config = dict(
    n_mels=40,
    tokenizer='char',
    vocab_size=32,
    activation='relu',
    widths=[192],
    lr=0.0041,
    eps=1e-08,
    epochs=72.1,
    lr_schedule='cosine_restarts',
    warmup_steps=260,
)
Rows from block 3, named by matrix and row number. Each number is 500 + 40 x the weight over its row's rms, rounded and kept within 0 to 999. All counts start at 0. Numbers have three digits each. After the name is the row's rms in percent of the matrix's.
# c30: last pointwise conv (model.blocks.3.c3.0.weight, 192x192x1), inputs 0-191
c30.62 100:516473455537479525515447450497531455523491545451506576481481495506437487480541525543516632558474531559471492453474515503585429463507501476506565471541468462508477545440529470544532533465486536533574493539532572462540466465486470511454443524512460494424465544502591516468503450490547485515492555457547504470479484530452578512543501506520494512516456545504521490509514504457505548485426466491456558417540440555489466585535552457565546523412467523477483489472456423537512499501520453454458505506538419554449462495449544531488474456568481527541509475513452488496548505469510448581
c30.63 102:499518461473486517542522523496523447494495510478519493506524492459508496507570432514495482450447547481548443532513501464514594478515531530463518540464470509501554438494425436467512502478464374511533525511474498474518489455459478463505450551483487499460513405439520500589451475579462483492464494471525494520495465450511487356511545533490378491475556509548510508460541527504505501407427455483490500474529463425440469473465467447498531476426492517514481441530489506528493531477400543441463492455466499493452464462434485482496507509545516452547422518395511530490492483440498474485
c30.64 100:445553464529469565517567487538570456424451538490511535528519404462472501546451537409518545520496521517570428501568508469510484542418524490507492527494484422492541483458546481496460563458470489439539579479468461464506526497495482506507466395472452483470532465426459492534527455557524482474498501458574440481508472501510530490533463407502511482512482491510474480499564520510452578505568414500530483453436459464467527522516455464460467566574537505543432434488483445511505521491449489481463412519543515524469498494524466537505487456526455552495512493510575504434465481482510432470
c30.65 100:583493535515516427545503489531506458529487502505516571425463470537466491525472506531532493534597531470515542458388510471542454509535473472524498508504497509513580517535500434530513564512517526502575535428521465458481529489508505522494458455532529446592500493531538433508509552483524569496506556523548512447480426448452451544522512535499498458515460565492517518512545457429412524504514445485444469457478515547532504487506508514528417510534494524531450461509453479561597473502445412484496545599605472527444501433456552445502453431465506503559488518527491517523481503511509510498
c30.66 103:503499509521568510503512454504586504585508463495586461506495527531470459505526507559547562418528470453437541491433522501529475416571493476471502511414455498426409483539514462472552454506557456541518480416501490515563479486547556464526477562512407477582424485498513536497471459535539520468506523435446468465486497506488470398464503484531416480529519489467509536554559540511528521464531484472473488524512514455472448494412480420540549464482474474470486561474476465480523501422460480518504521518504555466512529503558479540479455449518424565494493531513552524539457521507479507476
c30.68 102:638463506546550522496466553473519565539530454460475545409464525485504556511498505525531583524546459475505478562401521565444495450540464428528505492541533522511495468426511473475487451507550472439448547479476495443479496420429519517564484467478466469484470483483485534496505486452505478533494539541477460462499502485441516473476465469461465521507445450500413546530454516527432470507483435430505452498521461557482479440508472485459501482470513428478521542501507481570556428576531491524520550516506484452380516478471563436481459476480515521522546527503468477472523498497590502497
c30.69 098:504442453465503493615501523473461548490407555431551523475398447469516432394504497449473487549474509482401517557486505557481490470467444474496448553469508503477524463540560508449527586476475565449452507586478542488521502456510498528478493467508464469482500512472412485523533477467446509561550526508495470551510479587535460501580449451532553466486517554464475493540422487509507497495508498527505434495463463466486480493527463466545424488506423461477493500578496476527480451499507552454550534526530426460447507485455511459508446539454502496489492501491527466460513528508565444480
c30.70 096:567543451476511505458519476510495529522452487510554545473564458560500536492612502500522544429496495511417490535504438510567455447554467448446536538466504511524432507537540547509511451497427607504485517552590491483452514488464465486528535521538576507441457524554451556524464431474484502509597489505454571493511492472513454518493465520521425457528485485511484548525499473524496455461520545537554518501470515411450474553466449480526490583451491547506430487503542484470499455491497571479515504442437578511561502525549484561466470458507461521512484529447537512530512498560569498454
c30.71 100:526431494485490544513505506429533468471440549429492470528444443494495523536487520511579558551451425445450449512542517480477482532436414492417558441480493490512484481478536519565537459526502524529485474497529513492496565454490534475480511458476440572479581511477465373495482436489511586483533468498573456481550525556494461511508496488493566496393449535501425551510531578511463443527554518472541501488520454494473457494564502472467506489511482482487439453438446514520481523521489495481411516440560470548481470481406505461479500471463506497500501440487537455441466499462501472516
c30.72 100:522564479487492448484464413556482410401498499480523491444446465516484494454458525500499484526541487525451448400512522511491505515416560509518465499488443493513570473513524472504507518519585494496491521448496472512499487543488464481557443516487469532597490459513551516513517507621459532468442520475472466508539471489519385488457472479503498424491551414516473471498473520522495447512579510601553443529491525437461560557491527502488405470523420507478547436544536434496439513508486428502525539496500524493501440506500545526451515539480471509457478558486454518536480462461510534481
c30.73 099:509460475521518486566511497410474511520511491459574486555472424450508481472505516476468446466447493517435452457501502468456478471555535412514495466459463494526455520469443527488489496513448493564457438549539594505549489448491476522422512509543445449460503468477463412523510467428489517488476465508467448444454535532515519418547467482486487468467516474506497540540460536467529543499444464455433511578473441450469508543449513462519490445488517403442374502503498526457473470512512541445508507541509448478456501503474507471501495486420483545481514402429465477457525510480483417456
c30.74 097:513493535504486474397473562535498433488559478492526578485567453553562499511530535512537443537575439489437474466498502531513599540473504579547574517549538485518478529499506513470527491575547472488467529547517475485536425517524540509531570512505485483510589434521533518486496509547553518516479512447390387464543534470529447502444460562485522456516535482468496541504540475558504501517495532566550560544596559467549486531476439498492488522517530548462571479516521501511518528455541458478521510487447553510558519488568572483515524502557541447466472506522520457488522469532487519526
c30.75 101:473517459482512514432484510504495474521532528444531490508492489477500483512496495488459459484421471434477465548499543438490499478481535430573545502485538515514483423564516511520491538441468386539434525537474501506390479543475540452506471547510510519539458548482594525576549483507487540499465497480450479439502494529469517518495392456481469529482378412483491537451575538531476532464542503582480433474517503453536519464469397489490488515491519480384510479473544516471495460385516479481534463469492521499444447489538523490494494485467475526514480482502500472512491448541490582444
c30.76 100:487548433455517557439486546523556495522502480500535492464486502529483507514601512496488561512397462480433515494465504510521433497521515477451479503480423531544507495478508531505392463454436451492514476516537470534488546561414499464490470578533518544503504546498506448477462555531499461495490511407414525470472462505453498522508539563500501476547545460494545479417512486482447482440560528484474467448406488454522488485507508489523519545437479560430481551478456423419456450485475473464450454421473516488483513488568422528467510448522515518489461549549476461539482445546532451450
c30.78 104:476536488482501395448508489594502494474521512495479488512507435464502495545495487464500501549523467520539465488542497481510387518477523468426525534522463511546493501428475556486558437506486564427541521481501534462452488422488487490443542505510430469468505459490381463513499460529525483487425472441411472457484502413506471416522485492428484411453475527441523496533468493501505438414486496501500495483512494457507418462401549506401425505534494505446538534471506532583521468514488472477509493466518517479573495464563481492498504458503530513430561466541483488499493545496504468459