config.yaml
train_examples: 15625
input: "mfcc"
vocab_size: 32
kernel_size: 5
widths: [192]
init: "torch_default"
optimizer: "adamw"
max_steps: 8800
epochs: 72.1
final_lr_fraction: 0
weight_decay: 0.1
Rows from block 2, named by matrix and row number. Each number is 500 + 40 x the weight over the matrix's rms, rounded and kept within 0 to 999. All counts start at 0. Numbers have three digits each.
# c30: last pointwise conv (model.blocks.2.c3.0.weight, 192x192x1), inputs 144-191
c30.0:485493531555534505565419476565567446495508460493539522479435454545536483555480502527525490526534478457407421500438437480530494566506438606514434
c30.1:513469491548471452507535514469400476554535516514554464448506449468544572575486502538517543515488488460511453475547492451538480468459462532496504
c30.2:496476502579475562455519549455501490449515566502400482478460458482495528522496531504508486529498488574554520505487541537527463474550479522455505
c30.3:511484571540504501501417516497548501472547524435497543482489546487521484478513445567522526464499525539489450496520490448485519484512448520508516
c30.4:427548513503546534532472464528556449416477484481529561512502463533538568485508449518540525556606602424533485504419476477457572504467487523442513
c30.5:560522500522425482506496527542543408483505491546558463514486527500551599591421484541482519528533494473457488520475441393509490546506455568458522
c30.6:525446553535519545507450468485445516548458476536533500429541523532532549545517492461489434465506475501495448457525457521517467549492524443483484
c30.7:505560466537535521515503526550469489540421515473525535558494518486491490513473482507466514471512487461533502501500447541484531497512523509444542
c30.8:491517522518501494433543492457433466545539489459446535452509397495497493554480502507498490494478518503560462528508462527576477432484555534453434
c30.9:538476509473473411524470476484500442489584545487455526547480474444478459531503529433544453558550552464554432497504544504505601466559500447511521
c30.10:537426538474460411481536453461505493512445453479497530519562491476561514539482483542526467423468575497502539617527435544562548492517487513465455
c30.11:569529420457496492447498480488411629509514480471610571461539478523471389517552510484420496503473540499510555485512472480449516435528522503503436
c30.12:477493488552560508562430499587464453438556505460494482512425494444492466485436485550441565470520437464456512288552551412600508541509460546543476
c30.13:519451504534484504509532432525476541516504564507504476482463472484558511446477512532561603559454560537460469561477454466514447535537450564431516
c30.14:550522464488494468505473566530540435433498533470491513458513469491457470529469512507531518566471420509490509480467465522513518549467472516432401
c30.15:485493515533472513488407520569452430459563479538589515492468464473574564539520474434577505569467552442569385611497438495482513555496539566410404
c30.16:463491538505492544600450470542567551454500510535544526438492420450555588477401464521537532511499538556436458467562538394476439528532453560534509
c30.17:570472448506503449458506549456433525538449446532475489481549440469463502524526547445509509433492537480504502528481458548451577428548535461573556
c30.18:536487514538579545520459440511569467504530569500532547466483513503529359439505536489496519467541501497514510515394489499517530507539442463508525
c30.19:519498467561527551426477496493486546481547528520485529510443438445528480440546537469471458429450463514557538433456450458518546526547565477453489
c30.20:522507496574530508507447482551531478542590506478489557453510444462564437436441504493513508558515535500386500481512458486527567598532477579476487
c30.21:512491463508471499480490473441465541478450592510442491460572466471499518482546424492542524519544528469509496513460480559464549446516555474485464
c30.22:511444521513528499514510479563532485541492480453500502504441472426485519503457424513483543526386516530515459442478506488501435490533445522478510
c30.23:536496491428431428489506512497495459456519406484529535509535462415542434475419501464478470504507478450439555470407461476483461523503438553508486
c30.24:493519499493507464483477544453422537489368461520470512567511475532524494497530483510530468571493487491493500485460505570482487449483444472472392
c30.25:599556424521458514527485456470474559538460475497490479511503499502483529516446487521493517502495473518456524556511514542487510455503497486511524
c30.26:466494534439506536553521469452587485443544524470526523487576417525489503454435519449568512526449504479480551507476569403557562502428446541450468
c30.27:511520469566573461543522500539579417531515482594557450553499547470487484460489490497557483568529495476444446492573533517478443494597517486566521
c30.28:402499472521526500573524535509516451477450489485491583470487453450488502459498493478454521549555506458501445524496456501472468537427486480481488
c30.29:490530463505474446578524486471434534465466530560497474495557490446542488495507377518481505437508455448424540525540507496492491455580513544568511
c30.30:481527488467449477504576475522499559525570482528464534481521488511521493538480528464458577474454522550517545522502549528514503474620523518514547
c30.31:552483481503456486532532534474516553488523500554458423508495549502389522480529565547510489593552555482459439560500573531483485416554450402570531
c30.32:478468405525463469438515524488442460523495449530481534468500530512497431462477406474524534499461433544517502473500523526530467500450469472495419
c30.33:506508497522521492378514481572456435527501502470573442491518458495470510535500432519504396505468556502490430486521476493482477502462505443451409
c30.34:548439463512503478460511437529492462470479504417465476541461549520540468451495453471499524480396521517552562449411526519473516477488521517488433
c30.35:466462480549431502508459544462404453508480477404446502484493427463528431509459504536430439521529498501540532469513524446516497462556508551486530
c30.36:599544467522495435454511472534465479513512487481541507535456418498484514495463491482485504501461518450457488448479503490531508518475466488482432
c30.37:500519520440450439493443438464419517499505498487516531506500482539520457441501451495527447474495552479480494485507477503468499533526491485451547
c30.38:518480405538532503477531558503511502502585441450451577504421475455491435432474484508470481553430505490488518459501535463589489558441479503511484
c30.39:520398552452527480483475433491490480524507536533465499543507573488437445448414436416485421497450498499541435545486499532491468451478542452519591
c30.40:473426483404508477451362476497468475430469470472537519468557485499584523506461434484556507481419546525556497550463493435446451515563560548485504
c30.41:523478543558582523594488532543531505587441517472535495521526468484472504476462474543465457538535509501497499519489443566426450514523505473523582
c30.42:467601484474511484439469508512508554526509453568506542536450466529557503531488579449491459398509511517475469507523555476462508515519495524529488
c30.43:586517522565459463389480571475513491459520508427483452472528501512517495530488466482502546546440567472449425553461517450462460506528515508474406
c30.44:472495456531496553472513524511536520545485501421486528451430511487492459461494521435494558462504524451559528481430539543498509459526485489486525
c30.45:506497454498529466485534530495548527489494488465481510477504521503466550559486481443558463523499484556539531496458528529470479489515519467491480
c30.46:513540531494562447463497452462456514530523451578524555454579460495567440489429536460457523499503527378482538512533489498593396537553509509518465
c30.47:465506449424479482506531465547560397479523493493474426488463475534511453539512511535428585506479468504471518472400470500530576474595454510533474
c30.48:517514482507478473576516488516481493511482477493460493451477508501462491501472486559475526557494488458488480472473525506530544481583474498483490
c30.49:526530499526557541540468467501464498545448609355561407491482484515496535455534410589438500460430492486493476547530403585502541498479528464423487
c30.50:560472454498472438476544514476406452498495502516511481555554514505538495478455476567543512513558542480457490535491494488473481505502428507531500
c30.51:481477436542489479461481542489489507523421513519456522496495473440520515473471494467571519460414517514509423560465484486471460438568461487473503
c30.52:501546469481522538520511469521538520537494493463533463486461559511520401469451429549496424510454465467447509567566445518484467491447548481535505
c30.53:540557527512495556511490419499505494485514464520502480532456550513511514499515466513452553534513518423492471540479537507513472492497493499506482
c30.54:495499464521450501495476496496489549527466493433438465581515472434472485519471531577446516526523460435481430607547453517476564491534494476522526
c30.55:543476512483458497609422466414509492462430395509586554383564453418587531519439477513487549530486537440432607577465454420437517500517507563445492
c30.56:542496483479487519531500459516513415473535461433561514483491443446533487460498513465536579511447499459435487441534510433517543547505484613461489
c30.57:477488448443464494505520535514446493482422532530558517525492498472531571455421439506464448535513493505425480560519514487510473527492497524486490
c30.58:487590502493550490469559443521476436443427527533450552441543559464457467423541481522543506571504454472501542493491481536543485542506499529490409
c30.59:471504538426513504505474524455571572439513516507520526479508495558559478484454504462504507493484570498478515538542444508454460494459511531503519
c30.60:445453568545546520507470447540533479473516477515507524495567500476479490451531494501539523474533486524525459501532419520498552485428504517541509
c30.61:531517454494487499541522535497541528471506494480529465554469504520514537458542457519483528493513506488474490444452503449489527520495499541513429
c30.62:529472468555421467444557469508459479544514502451473483444526477509470539495480517442526517483484513512513514501453509544544548515468477508450449
c30.63:520499455474491470468440539585509475388527415521549458547544481493502521485523579528507494498423464544440469559431456444530489551511510513469480
c30.64:452501472519476528479549527531450525492462581457517459596430514485529560489447484508475440516532516495526530498521503540522476468537463473468470
c30.65:453557503532491469535560511557534479546526489510547459502504523480512475476459580508543543536501476478437542450484466421521425523514504506544569
c30.66:508509475493469458477462523532536523461505503502462472490547514478453513498511388415509517522455457515462423483522593477536480516467509509527480
c30.67:507480459438569493498544448513484551441471506479590490487453480432522500416488524503558581494473538573486557479482445463500485543515510530479533
c30.68:512481467444467469565416480531509505489491502525564509499507447434455511494506407471420476532464512552517525511528549533488503514517553534510496
c30.69:381521512540518430533499472496476559491466436506475579495522552480523481508454552528538544499507490454401578488501470508529522490561470501492523
c30.70:536538464447472498448491452545537473503520488461540512458502480458518523538454467459527481537470497401526528498504514462481490475474467529484407
c30.71:454495451481526412457490461458474539416484520457450562479568493534482466474539486494545518510448514473533467501486529497363528440497575531440483
c30.72:431445473403490478533492556569481527431525454568541464501511500505463486492461530486459506500540496523485484512529528489555469512555447511560495
c30.73:442534518503464501503496521515557533526543461534454506523473489412515501502469507506469523474481537527458480538550526491454435459478498522494542
c30.74:569387533486594510542509426535544475504521586496538537377459544524499469479458446503502506514421508548522561504495393488488470559439502418497474
c30.75:533478510377482477471439378507446454489493449474545457526537450537479483440494473523538484537462447472462503456469529497494482448462487455481512
c30.76:448549493514433462525453557551547502441511453543539515476605530539480421510524430396534440507454512560432480527584460482498490498475505526424480
c30.77:459493535505440469465508458430449491499548487457516557482473539514509460533570562477534488491541461523545479488479494536510531458525478476507524
c30.78:495447538473508572538446548530473436426483548553511518449495501465522503528495520549488507500532500557547516519572454449528481546511493511483547
c30.79:452480577489503496477475497559542526472542512502474549516464466501420525524518593496442494462523441548452487510531399513520567491495439455533532
c30.80:509509599512532545599431482510560560401478473459534469525475585536426586423483518554551450569524505506454516506443532438449510527495547515439461
c30.81:561555466503498472486459481481523467496392534504556517468498487546541489493468432469494576492431524494436543462531544462453468492479465512493462
c30.82:459460449557531416472500495575514437542475502477586453474457501469489496571496536538512482550511524536495459444502472527572468512462493495515458
c30.83:551531522518525463512516476446514493577493460455490576443526584464531494448459461501546512556425508453529486548493519544560467485466527534514456
c30.84:526506520457445532493484500515469469518531428543547544459476433475525522510494486498458450470487533492519570496489449456470483541481496552436485
c30.85:512499477485491441534523385518445439496473497426484473462487464532500486480483459560521476514507527469450503503466456557491563499507514464455442
c30.86:503447419386454496501471500485518500441457600418491522520559489482527486473511440484466577457411548488462529534440587577508486509416487546490453
c30.87:539447520451489520479499438507480460486445472464488453554480496511486530425493551440477443472475500534512443525501478551523549540524490447474502
c30.88:521503448417475470512476395605542395490535448552541445502478522500480525455435509476461487500473516500528534418465457389578467615504439563479525
c30.89:470480469489522439493408474476446478443500541528494502518530541523519469479523488531489514535509563547469580529529478522545481527503490507467497
c30.90:529525468448510448513536456499466523513482449534549508507486565505443474518440487532459455561543478550545506535546451522534505504467496470497482
c30.91:562497458504507417513533449473424399514516455461593564418451484473517416529518505495486535559478530479449532460508486382534473572508515530520507
c30.92:605456473545596499495572486553533455536506479441514446414383516461571455544445504488467551548508498427540520422476477603513477434534392500515506
c30.93:502480499476500453492490521566470492491552496468490451539479378561499550588514500574454409501465496528516478506499485448472477467475526570516490
c30.94:479483534455492519461541502514458561460441447495532507466474434541534442539500489466525488485543527500509519501451429558443481480514503539514539
c30.95:567496520419451466496398428446524438466468482418471520544508508545526520497487478407446471506391589448509497506459454563448534488513569504382506
c30.96:481443411493533487446536520462446528477507505516443516451486498515516593476576564509548525465541453558549465448532412522492503583443474504495504
c30.97:437535506461513502453389467446501508447479469488478560498462526460435499434514463529441468550463474512514462430485566450450497556508555483423531
c30.98:468542540468502517511545477465457529471459453509478511514426481441513508495455433459538522484433470485484425527486536509488541503547552560471461
c30.99:476464447504523507461439514476485546445486489463456536553489466520463504547510519460442444452469470500541419496560456499511504533462568486465531
c30.100:516551503550486460474518481467553583535519541497455515542574473555454561567554471487526543509525523530452492479458518527383606453441595447484483
c30.101:452530502484466515481565601490551525447532505550488500463492480464491471481550512441537522504446476581510444525487537405478488544536522535460522
c30.102:552474534497450524526485452415511480451484446506510464439490467576484436459536516450534424512516558529539445452445450521387577458494521482421539
c30.103:473504536507561530535549496563442547551470430554526511467560531516549483513430424462552464524509486439487593581565543474508498515461451536521499
c30.104:476536574501494498454574567483419489491502505493510542475510521519564534526507540546515599515526515556495530523485551542500489485440492614531451
c30.105:454464496536487571536534507491526547488560468517537533422534434520484521472443523400484497443481456485537531512482452477458479501519536548457503
c30.106:516461502548504523471480526517479508506468518471484503473470462515517499447455536466485525543488523417550536490429471554482491516570497520513496
c30.107:521555541467501494452516513508616464440587511473485465491423542480500457493511502512524510529517489527553419415482543431452553498526436536502435
c30.108:526497469491516478512509488507483467509475527474498513492512433480473496519530510541484521559469531501504436545454443505465568533468481486407400
c30.109:486571472476437414542483510561473492497505490550515544498546493500484510528496454472530443573457506458534456519509530508474536474518550438477495
c30.110:583458545499495404474492426491514506517495528533516513377476462465530505533431526522533523534474557465513502470548538452522538503562411503493424
c30.111:514448462518543484535486494498528512533538489521472576445563520490481521435513422455436541520566501478551521511551492528516479543457464464538488
c30.112:442374511513528549503454452540342456483441483460417458560505535448494540503517565514559447410444444548532423517557527463560475547520548467487521
c30.113:503517538502490490545509462489500459485457480550435481547508500480441473479427543466442480521512466496471484538489499550495493439506451423491457
c30.114:568469469452522545471460504519483514489452522484481423497485440473438488436543449481449499547570450525502433451417502502414504475415532376453475
c30.115:524553490452493476518476531604572489445469411576523498439553581476508563458493549457549531502577463507519506456467475464524498570456467501526561
c30.116:539472523496485474523524450553518439480467486475500489444494505533533589505412448444502535497460480445470498442466490509498492506453484534495441
c30.117:465517535519510475454515526465514486487419477487477570505486523519476537440446601484455490502523391472474475517481536481478538523468540509499512
c30.118:494515582510556463595507475475550474509447461533504496420516465510485496543450541491508477515534520480446551456563542494514511481481498478510501
c30.119:490520511482425483536522560464408502495490488516511361508564523486474488464463475464524548539473560494468505564457525553545507445561496452498496
c30.120:492538434526460437489475581519489543488530489486459472485485552508497611449500445472534500557421516515474451571493561531518471524490500528496464
c30.121:488546508421479487531511468521491512508486528571537547500454533498509538478509529482543522547483530455470490575478506454460526498486471495498451
c30.122:457504411541504445483585530503427575453481536484495532534479569463514527463528496485533520583518503475519481521507554496495532472507499468432465
c30.123:433515507495452514520542532509475520507443501519502437572487527545455499484504480509455517520504496502426495552543509480489488513515537469493528
c30.124:453520563500428472510451567516567582412485424524452494475576553567456506550491543510504481547512479502474500520424490468480466464484520482488499
c30.125:508538505538525477514444588495541517494494474505576506526466525494483523422559499490417550485564500482500506516503468483467493512502550494532533
c30.126:550478490474513512517498524512433460552409464514499469502560571572492467510476475471485461436559464502446474527521505504491483479463461417552494
c30.127:523504541470538453478535467466499454464530520427505494526520544557522480423498444478520515546480558513410475567425504487471472458474504488447455
c30.128:497439524425525478484535437461511539412482519501424470472496597650483458438525464498464490498546514528465521512530466537405442433478457422480494
c30.129:503496479508467507459493548523462528537481559360496567415462417503495450472449508486513496486554512502484576500440444555577524507489424474450433
c30.130:533329603483531556506509508493534515374505565526455387525492479551502571425476514490440459543522469453495497381410534452440408480443494459483499
c30.131:495468449567528504454531505513566516497546515533487532510536460435537525534486506485552489525503539513449519508532486467488531493488479525518531
c30.132:487506466493500465581510536518512470510495483491509509472462533485448509402529461514469470555514502462422495494548492541534506491421510436532454
c30.133:495511519427395531514489510524486511522561482513518439509488537525485515492490498554493499509516532526512488494457543522484489491517513523425463
c30.134:424569467579470415437561578574481463497543451484510522526564522448449494532508452506426463482480544536544424514540502448461594550531522566425425
c30.135:478444495510504502538488504554536512447528520498487497509449483465482496463481486499485449464430491540468525540553450446580457545471466502475475
c30.136:530536464488447442527492544539526504445562457481472508470554561482461468461425487466508503445526579497461527534476405444532463569549475530471500
c30.137:495507520451527495497511468598553511501559456402496510525496498558481430453495446454384456448473408502501475449546474459514465525501538504550491
c30.138:491510477506417540474473540452510522462480525553507531532500495481518556493479502459557504444467500484467429589540493515523510495550448517471512
c30.139:533601487478487463462519468501526441442485527529559538538506555525478506412458544421480531518451541517480441441501438535426578521551509484447444
c30.140:516492538571506507515567482493570447506506488510554568572450517428517517481487465485437605512568550470467503483490560511535448517530471485544467
c30.141:528438539497511530520457508509487457505512515453517530588501450485532534497451500461531494506473587428488483485478499523441484498559438549489516
c30.142:500498486486507488457466518459509546530479468491491441482517517508459431472548503446466499435551498511537486459477492489476531473489495454483490
c30.143:474535511491499495466528543545546472544444484464508439482535524484506558440491474525539449545483510560400468527530535460442486501399602481495527
c30.144:460444487476489497547517462469553453530528558495473473456356416428484477490473448485493569495498489502547455450528515485584443496483448455497451
c30.145:487417592489594593562489496547497452482478594463427500484437453452547537518490521511440532440484459480554505467536524457556499532543522484487493
c30.146:547498464471502452475560479484439464579491504462470486534477447470480522499515475481478539523511494452511482462506506463528484461449504471549528
c30.147:492517480417449443500498528556488529419532447586579509460528458427516495448516454426564533472470585506529554511423490478547446554514524529471488
c30.148:607514544460424499485443412426510512513410556506424528502492504475532496449488464514462451482464515508471461492513532579433536498516495484450503
c30.149:528477432510540543487464552484548524555475572460435465494471466432565503477491484522472506570562511467540513496476535533540394499499493540524557
c30.150:482545574545477482503429538451514466464442506417543544513489519504581577565511475512533564503541554504572438526480533455461533519543483585424516
c30.151:546510480464543483468470540539349590519488432451547531402461426498409533511528439454442516466553469590471452471539407424580496533471506481513473
c30.152:510546442485481453476428410446447467547458481469477507559498550491540443491562484453513510502437529476529473489479481542461558500521553513463486
c30.153:534573485519449431507467486471418507532455456503511586574530522459530519473486465434531477482445512450541426517556522439456480493541531542544549
c30.154:481472441434467512513545408469447521523550558447543514471438483515481467482519485410513538460497576552550539504521453439520481548466474477430550
c30.155:502464528461483477547491437517457468459481485477463455509523511505469410511462467472475530532541498473480579493479558493528532529452507486482508
c30.156:459544505500504493593505546479534502479482526495521467482597552540528493562530482444477549492498462526536539469504444415420548481504530499498449
c30.157:475496459460498502501488543430536509463473557504477435554493493482478493519509413509448467485409533606472475515537531503528490536525539501505515
c30.158:438494463492455446478585482473540527535520503531439461467554476567507434474468504545497432437536509427472458534522466470456486510435469502479550
c30.159:413461468441545463534491479478467544488403504534496468442463388473483487484427514553514456507582440474500465518569474550514444451484460461575535
c30.160:480496434484513540459521487540470503484496477428486492537486511478523444505457528524441551501501507464431519515468527490496530445548523513565539
c30.161:470625513458496500551552505480444578534445508561460493532532503465478530515418557472542467544459504425434477588506487594462527489477510496432542
c30.162:536478564473511483485591494480443515501567575473498427519506528475580501448489532438615463584513520511492549528564543436516483480493468564456536
c30.163:470520462493540470501559517508533463475481504507560466483524527471465598467509467514533569540550440506494451492515521486485506517497500454488504
c30.164:528490472537511507497527485517513491499541547535588547515522455464543521599492512627506576484502555430475445497468486456480506493508458514510477
c30.165:525507524519443541537453544479437532524471506508476462550481537544474541486479479459479507530523437473418437535545601478542422426514511478540559
c30.166:475489565522501528561520428462542545514449487507483525513478491523503496464469536515467505416519519518454516501461506555498556547496461508515486
c30.167:461482534461503509502472520502529405425479453487530561479535438453593493473465494573547544504516576570482549631502513502516511515567410547506521
c30.168:476495480481429461452483541556463515396545550462481486511460505492508512527562513482506492503436538551514425559487493468518496518525514504420515
c30.169:486556493565477502455485482485502486507430486478542514582555589502507532559495440579534486471531461464446534440425400468473550502571507529473447
c30.170:464475544404450499437519412515510541532479437414546511450455459529552480568511422442506504524535520483426469473428420500542494514550535563510441
c30.171:574532441528496461540496460499512535537452554429453551474524506468454449432536514525526504502503593407509489506519486599446499443431530373463465
c30.172:469459491439541480523465482507544495461525544477526543505444430557513486537528509547517477433462544448495524467443454451528528522482490526490506
c30.173:498501471460583521569487409502553521510465481547504558481400510530522380512450418436493495510568551431486526513419380537447482472434518460479481
c30.174:483494501458505485548470525530500586527486464387438567469510553459494433458532545412399511452485480442546480445565513539508503509476530531405505
c30.175:552508487421446526513538443497523538519426486471495451492451482546511554392508427481518442504490452496476521396523480525510447507513473446554535
c30.176:467512401517506509465517513508473516521487543490483417497502525534482487476502487582471477517523478487485503549512549587489517516462460428531526
c30.177:493503410425502484559447485493501481474483472549470504479495488462443505339450433545459430540531517532515495460510495502524488509540400472474450
c30.178:522494457504514497495488524487473462512421542505505470485418476479495525444443413471475436559484534542425505520528498526428434440447538451502529
c30.179:566522447573538500445457494526542485463572552460465558475437541471534503506496451468524539551476469418444534501492508573604461497507462479476426
c30.180:470375485517545551510500572433464518489401442505517494428459476494554520409492505478490489510443495490521500518491510533476497450518455562458519
c30.181:524509536475427423456369494497472443475520542449559527512475590535464516526559490480471482475494516550434494534502501440490610485515546458489457
c30.182:548538514501501407465542538445513458530478511575495519497477456523430427549453503519346509481537499517504369523498466533520500449474477402509505
c30.183:533457497464456435541562533458450427561487519471474479452450543487518531555420512500481527476576530533518471539498491526521497488501413494562457
c30.184:533364421582489566459549542529454468531485565444462453537459388401514501534433473528455547488525416502541488482503484555511471496569527463537577
c30.185:521525495532521512474463502574571463519503502472453440507443481520518544480486439465454465477469500520496477464487508508489487471492522491509506
c30.186:538514539453499593469559501492606499553576554546529528511520469533510546466537511431460474434587531500477458536524447507534496516483461472530530
c30.187:532478483539557482500486500500521505527500539466417544495467529499511471497520446528436526491518430473440503448480508496539539511479454457506463
c30.188:489573444478453418531423512453450467429481429517466479508441495488441492493515503524477536503434514518483432508493476461479524547533538501436527
c30.189:455492506560513497513510488492517493472491528509507487511516505475503482461486502524525509478474480490488494458511493460514545552465466517484503
c30.190:523533515505483470479503454565542424557592497460602538520490490507486381527501492418482399494447549466475456476565496499502573562571526531438482
c30.191:521547502495442494494515476480519440485551515452481541478565489496562490498450492479448539444485531496493508530525447470499549567553474566539478