{
  "model": "CTC audio transcriber",
  "dataset": "read English sentences (LibriTTS-R)",
  "train_examples": 15625,
  "noise_aug": 0.01,
  "n_mels": 40,
  "hop_length": 160,
  "input": "mfcc",
  "spec_augment": true,
  "win_length": 512,
  "tokenizer": "char",
  "vocab_size": 32,
  "arch": "ecapa_tdnn",
  "norm": "batchnorm",
  "activation": "relu",
  "depths": [9],
  "kernel_size": 5,
  "stem": "single",
  "widths": [192],
  "init": "torch_default",
  "optimizer": "adamw",
  "lr": 0.0041,
  "beta1": 0.9,
  "beta2": 0.95,
  "eps": 1e-08,
  "steps": 8800,
  "batch_size": 128,
  "epochs": 72.1,
  "lr_schedule": "cosine_restarts",
  "final_lr_fraction": 0,
  "warmup_steps": 260,
  "weight_decay": 0.1
}
Rows from block 5 of a small CTC audio transcriber, named by matrix and row number. Each number is 128 + 24 x the weight over its row's rms, rounded and kept within 0 to 255. All counts start at 0. Numbers have three digits each.
After each channel's rows are labels from the 100 clips, of 14976, where the channel reaches its highest value: "top examples" is what is common among them. Only what is clearly more common there than usual is listed. The data: read English sentences (LibriTTS-R).
# c30: last pointwise conv (model.blocks.5.c3.0.weight, 192x192x1), inputs 96-191

c30.177:165079103133097129158117095118156099115118161155126140122115135151140144086147136138094078156149107162086126158158158147122135136121136100195132100120122097100084110122147143153155166135104147165125123117158178149097127131118119104129128123099128162134154102102124157127120085109159162148
top examples: the word "i"; the word "not"

c30.4:121138096106154067097176132099118132103095117138138142133136115106108151126121105114114164091137108085144128102121121158109153136119152153173134117096150080134139092155078117122130134144110142134138133094133138109125144075173114158107102107140120133159144095143130129142145115110144078135
top examples: the word "i"

c30.64:112163126163147131113127160146110128123101124130143118100074139132100127109100104093151126104108138132125133133122132129145137136110124114109099164108125173086102188183082137130129110089172166119139124122141090190126101144105093092099174140126100118106133160103138098157111168137135138089
top examples: the word "i"; the word "have"; the word "be"

c30.51:136166138138088164089094108100167112110121128119070122129102112155113165162119123111152134136149116111083087171119097168132139157113101124153106135104132114157093137142134127123113148145118127143145116121111119144157152150202122138117067137137101133131118148181126136132099110107149146121
top examples: the word "again"

c30.38:088139131116122171117147135109103144125143128136171131128100144115119158150141142141139130124120178108109134110120114129126138113119148110112098163134100161101077147110138106122129132096197162149121098152154069174155151161107152103118148125148118068171178143097106139144092139150158116119
top examples: the word "i"; the word "don't"; the word "you"

c30.52:164092138099109117148090108107177077143123101134114143149125143109122110124118109139128148145156141145144149140160158088115129085163143138113132122123137162097132100144152137184164122137141111084126155123151134131106048146104099173103152121142095126140149110116158126084127124123133123139
top examples: the word "with"; the word "without"

c30.58:106078147133166086147126145171093098096148144141130144150148161137101129166148156148132135124112094110147106107136133089119120109090133131120139157124129126126141116153088138116104140117174165129103120091129116114144131137110137130147133066133100122140132147109165130103150125119144139123
top examples: the word "his"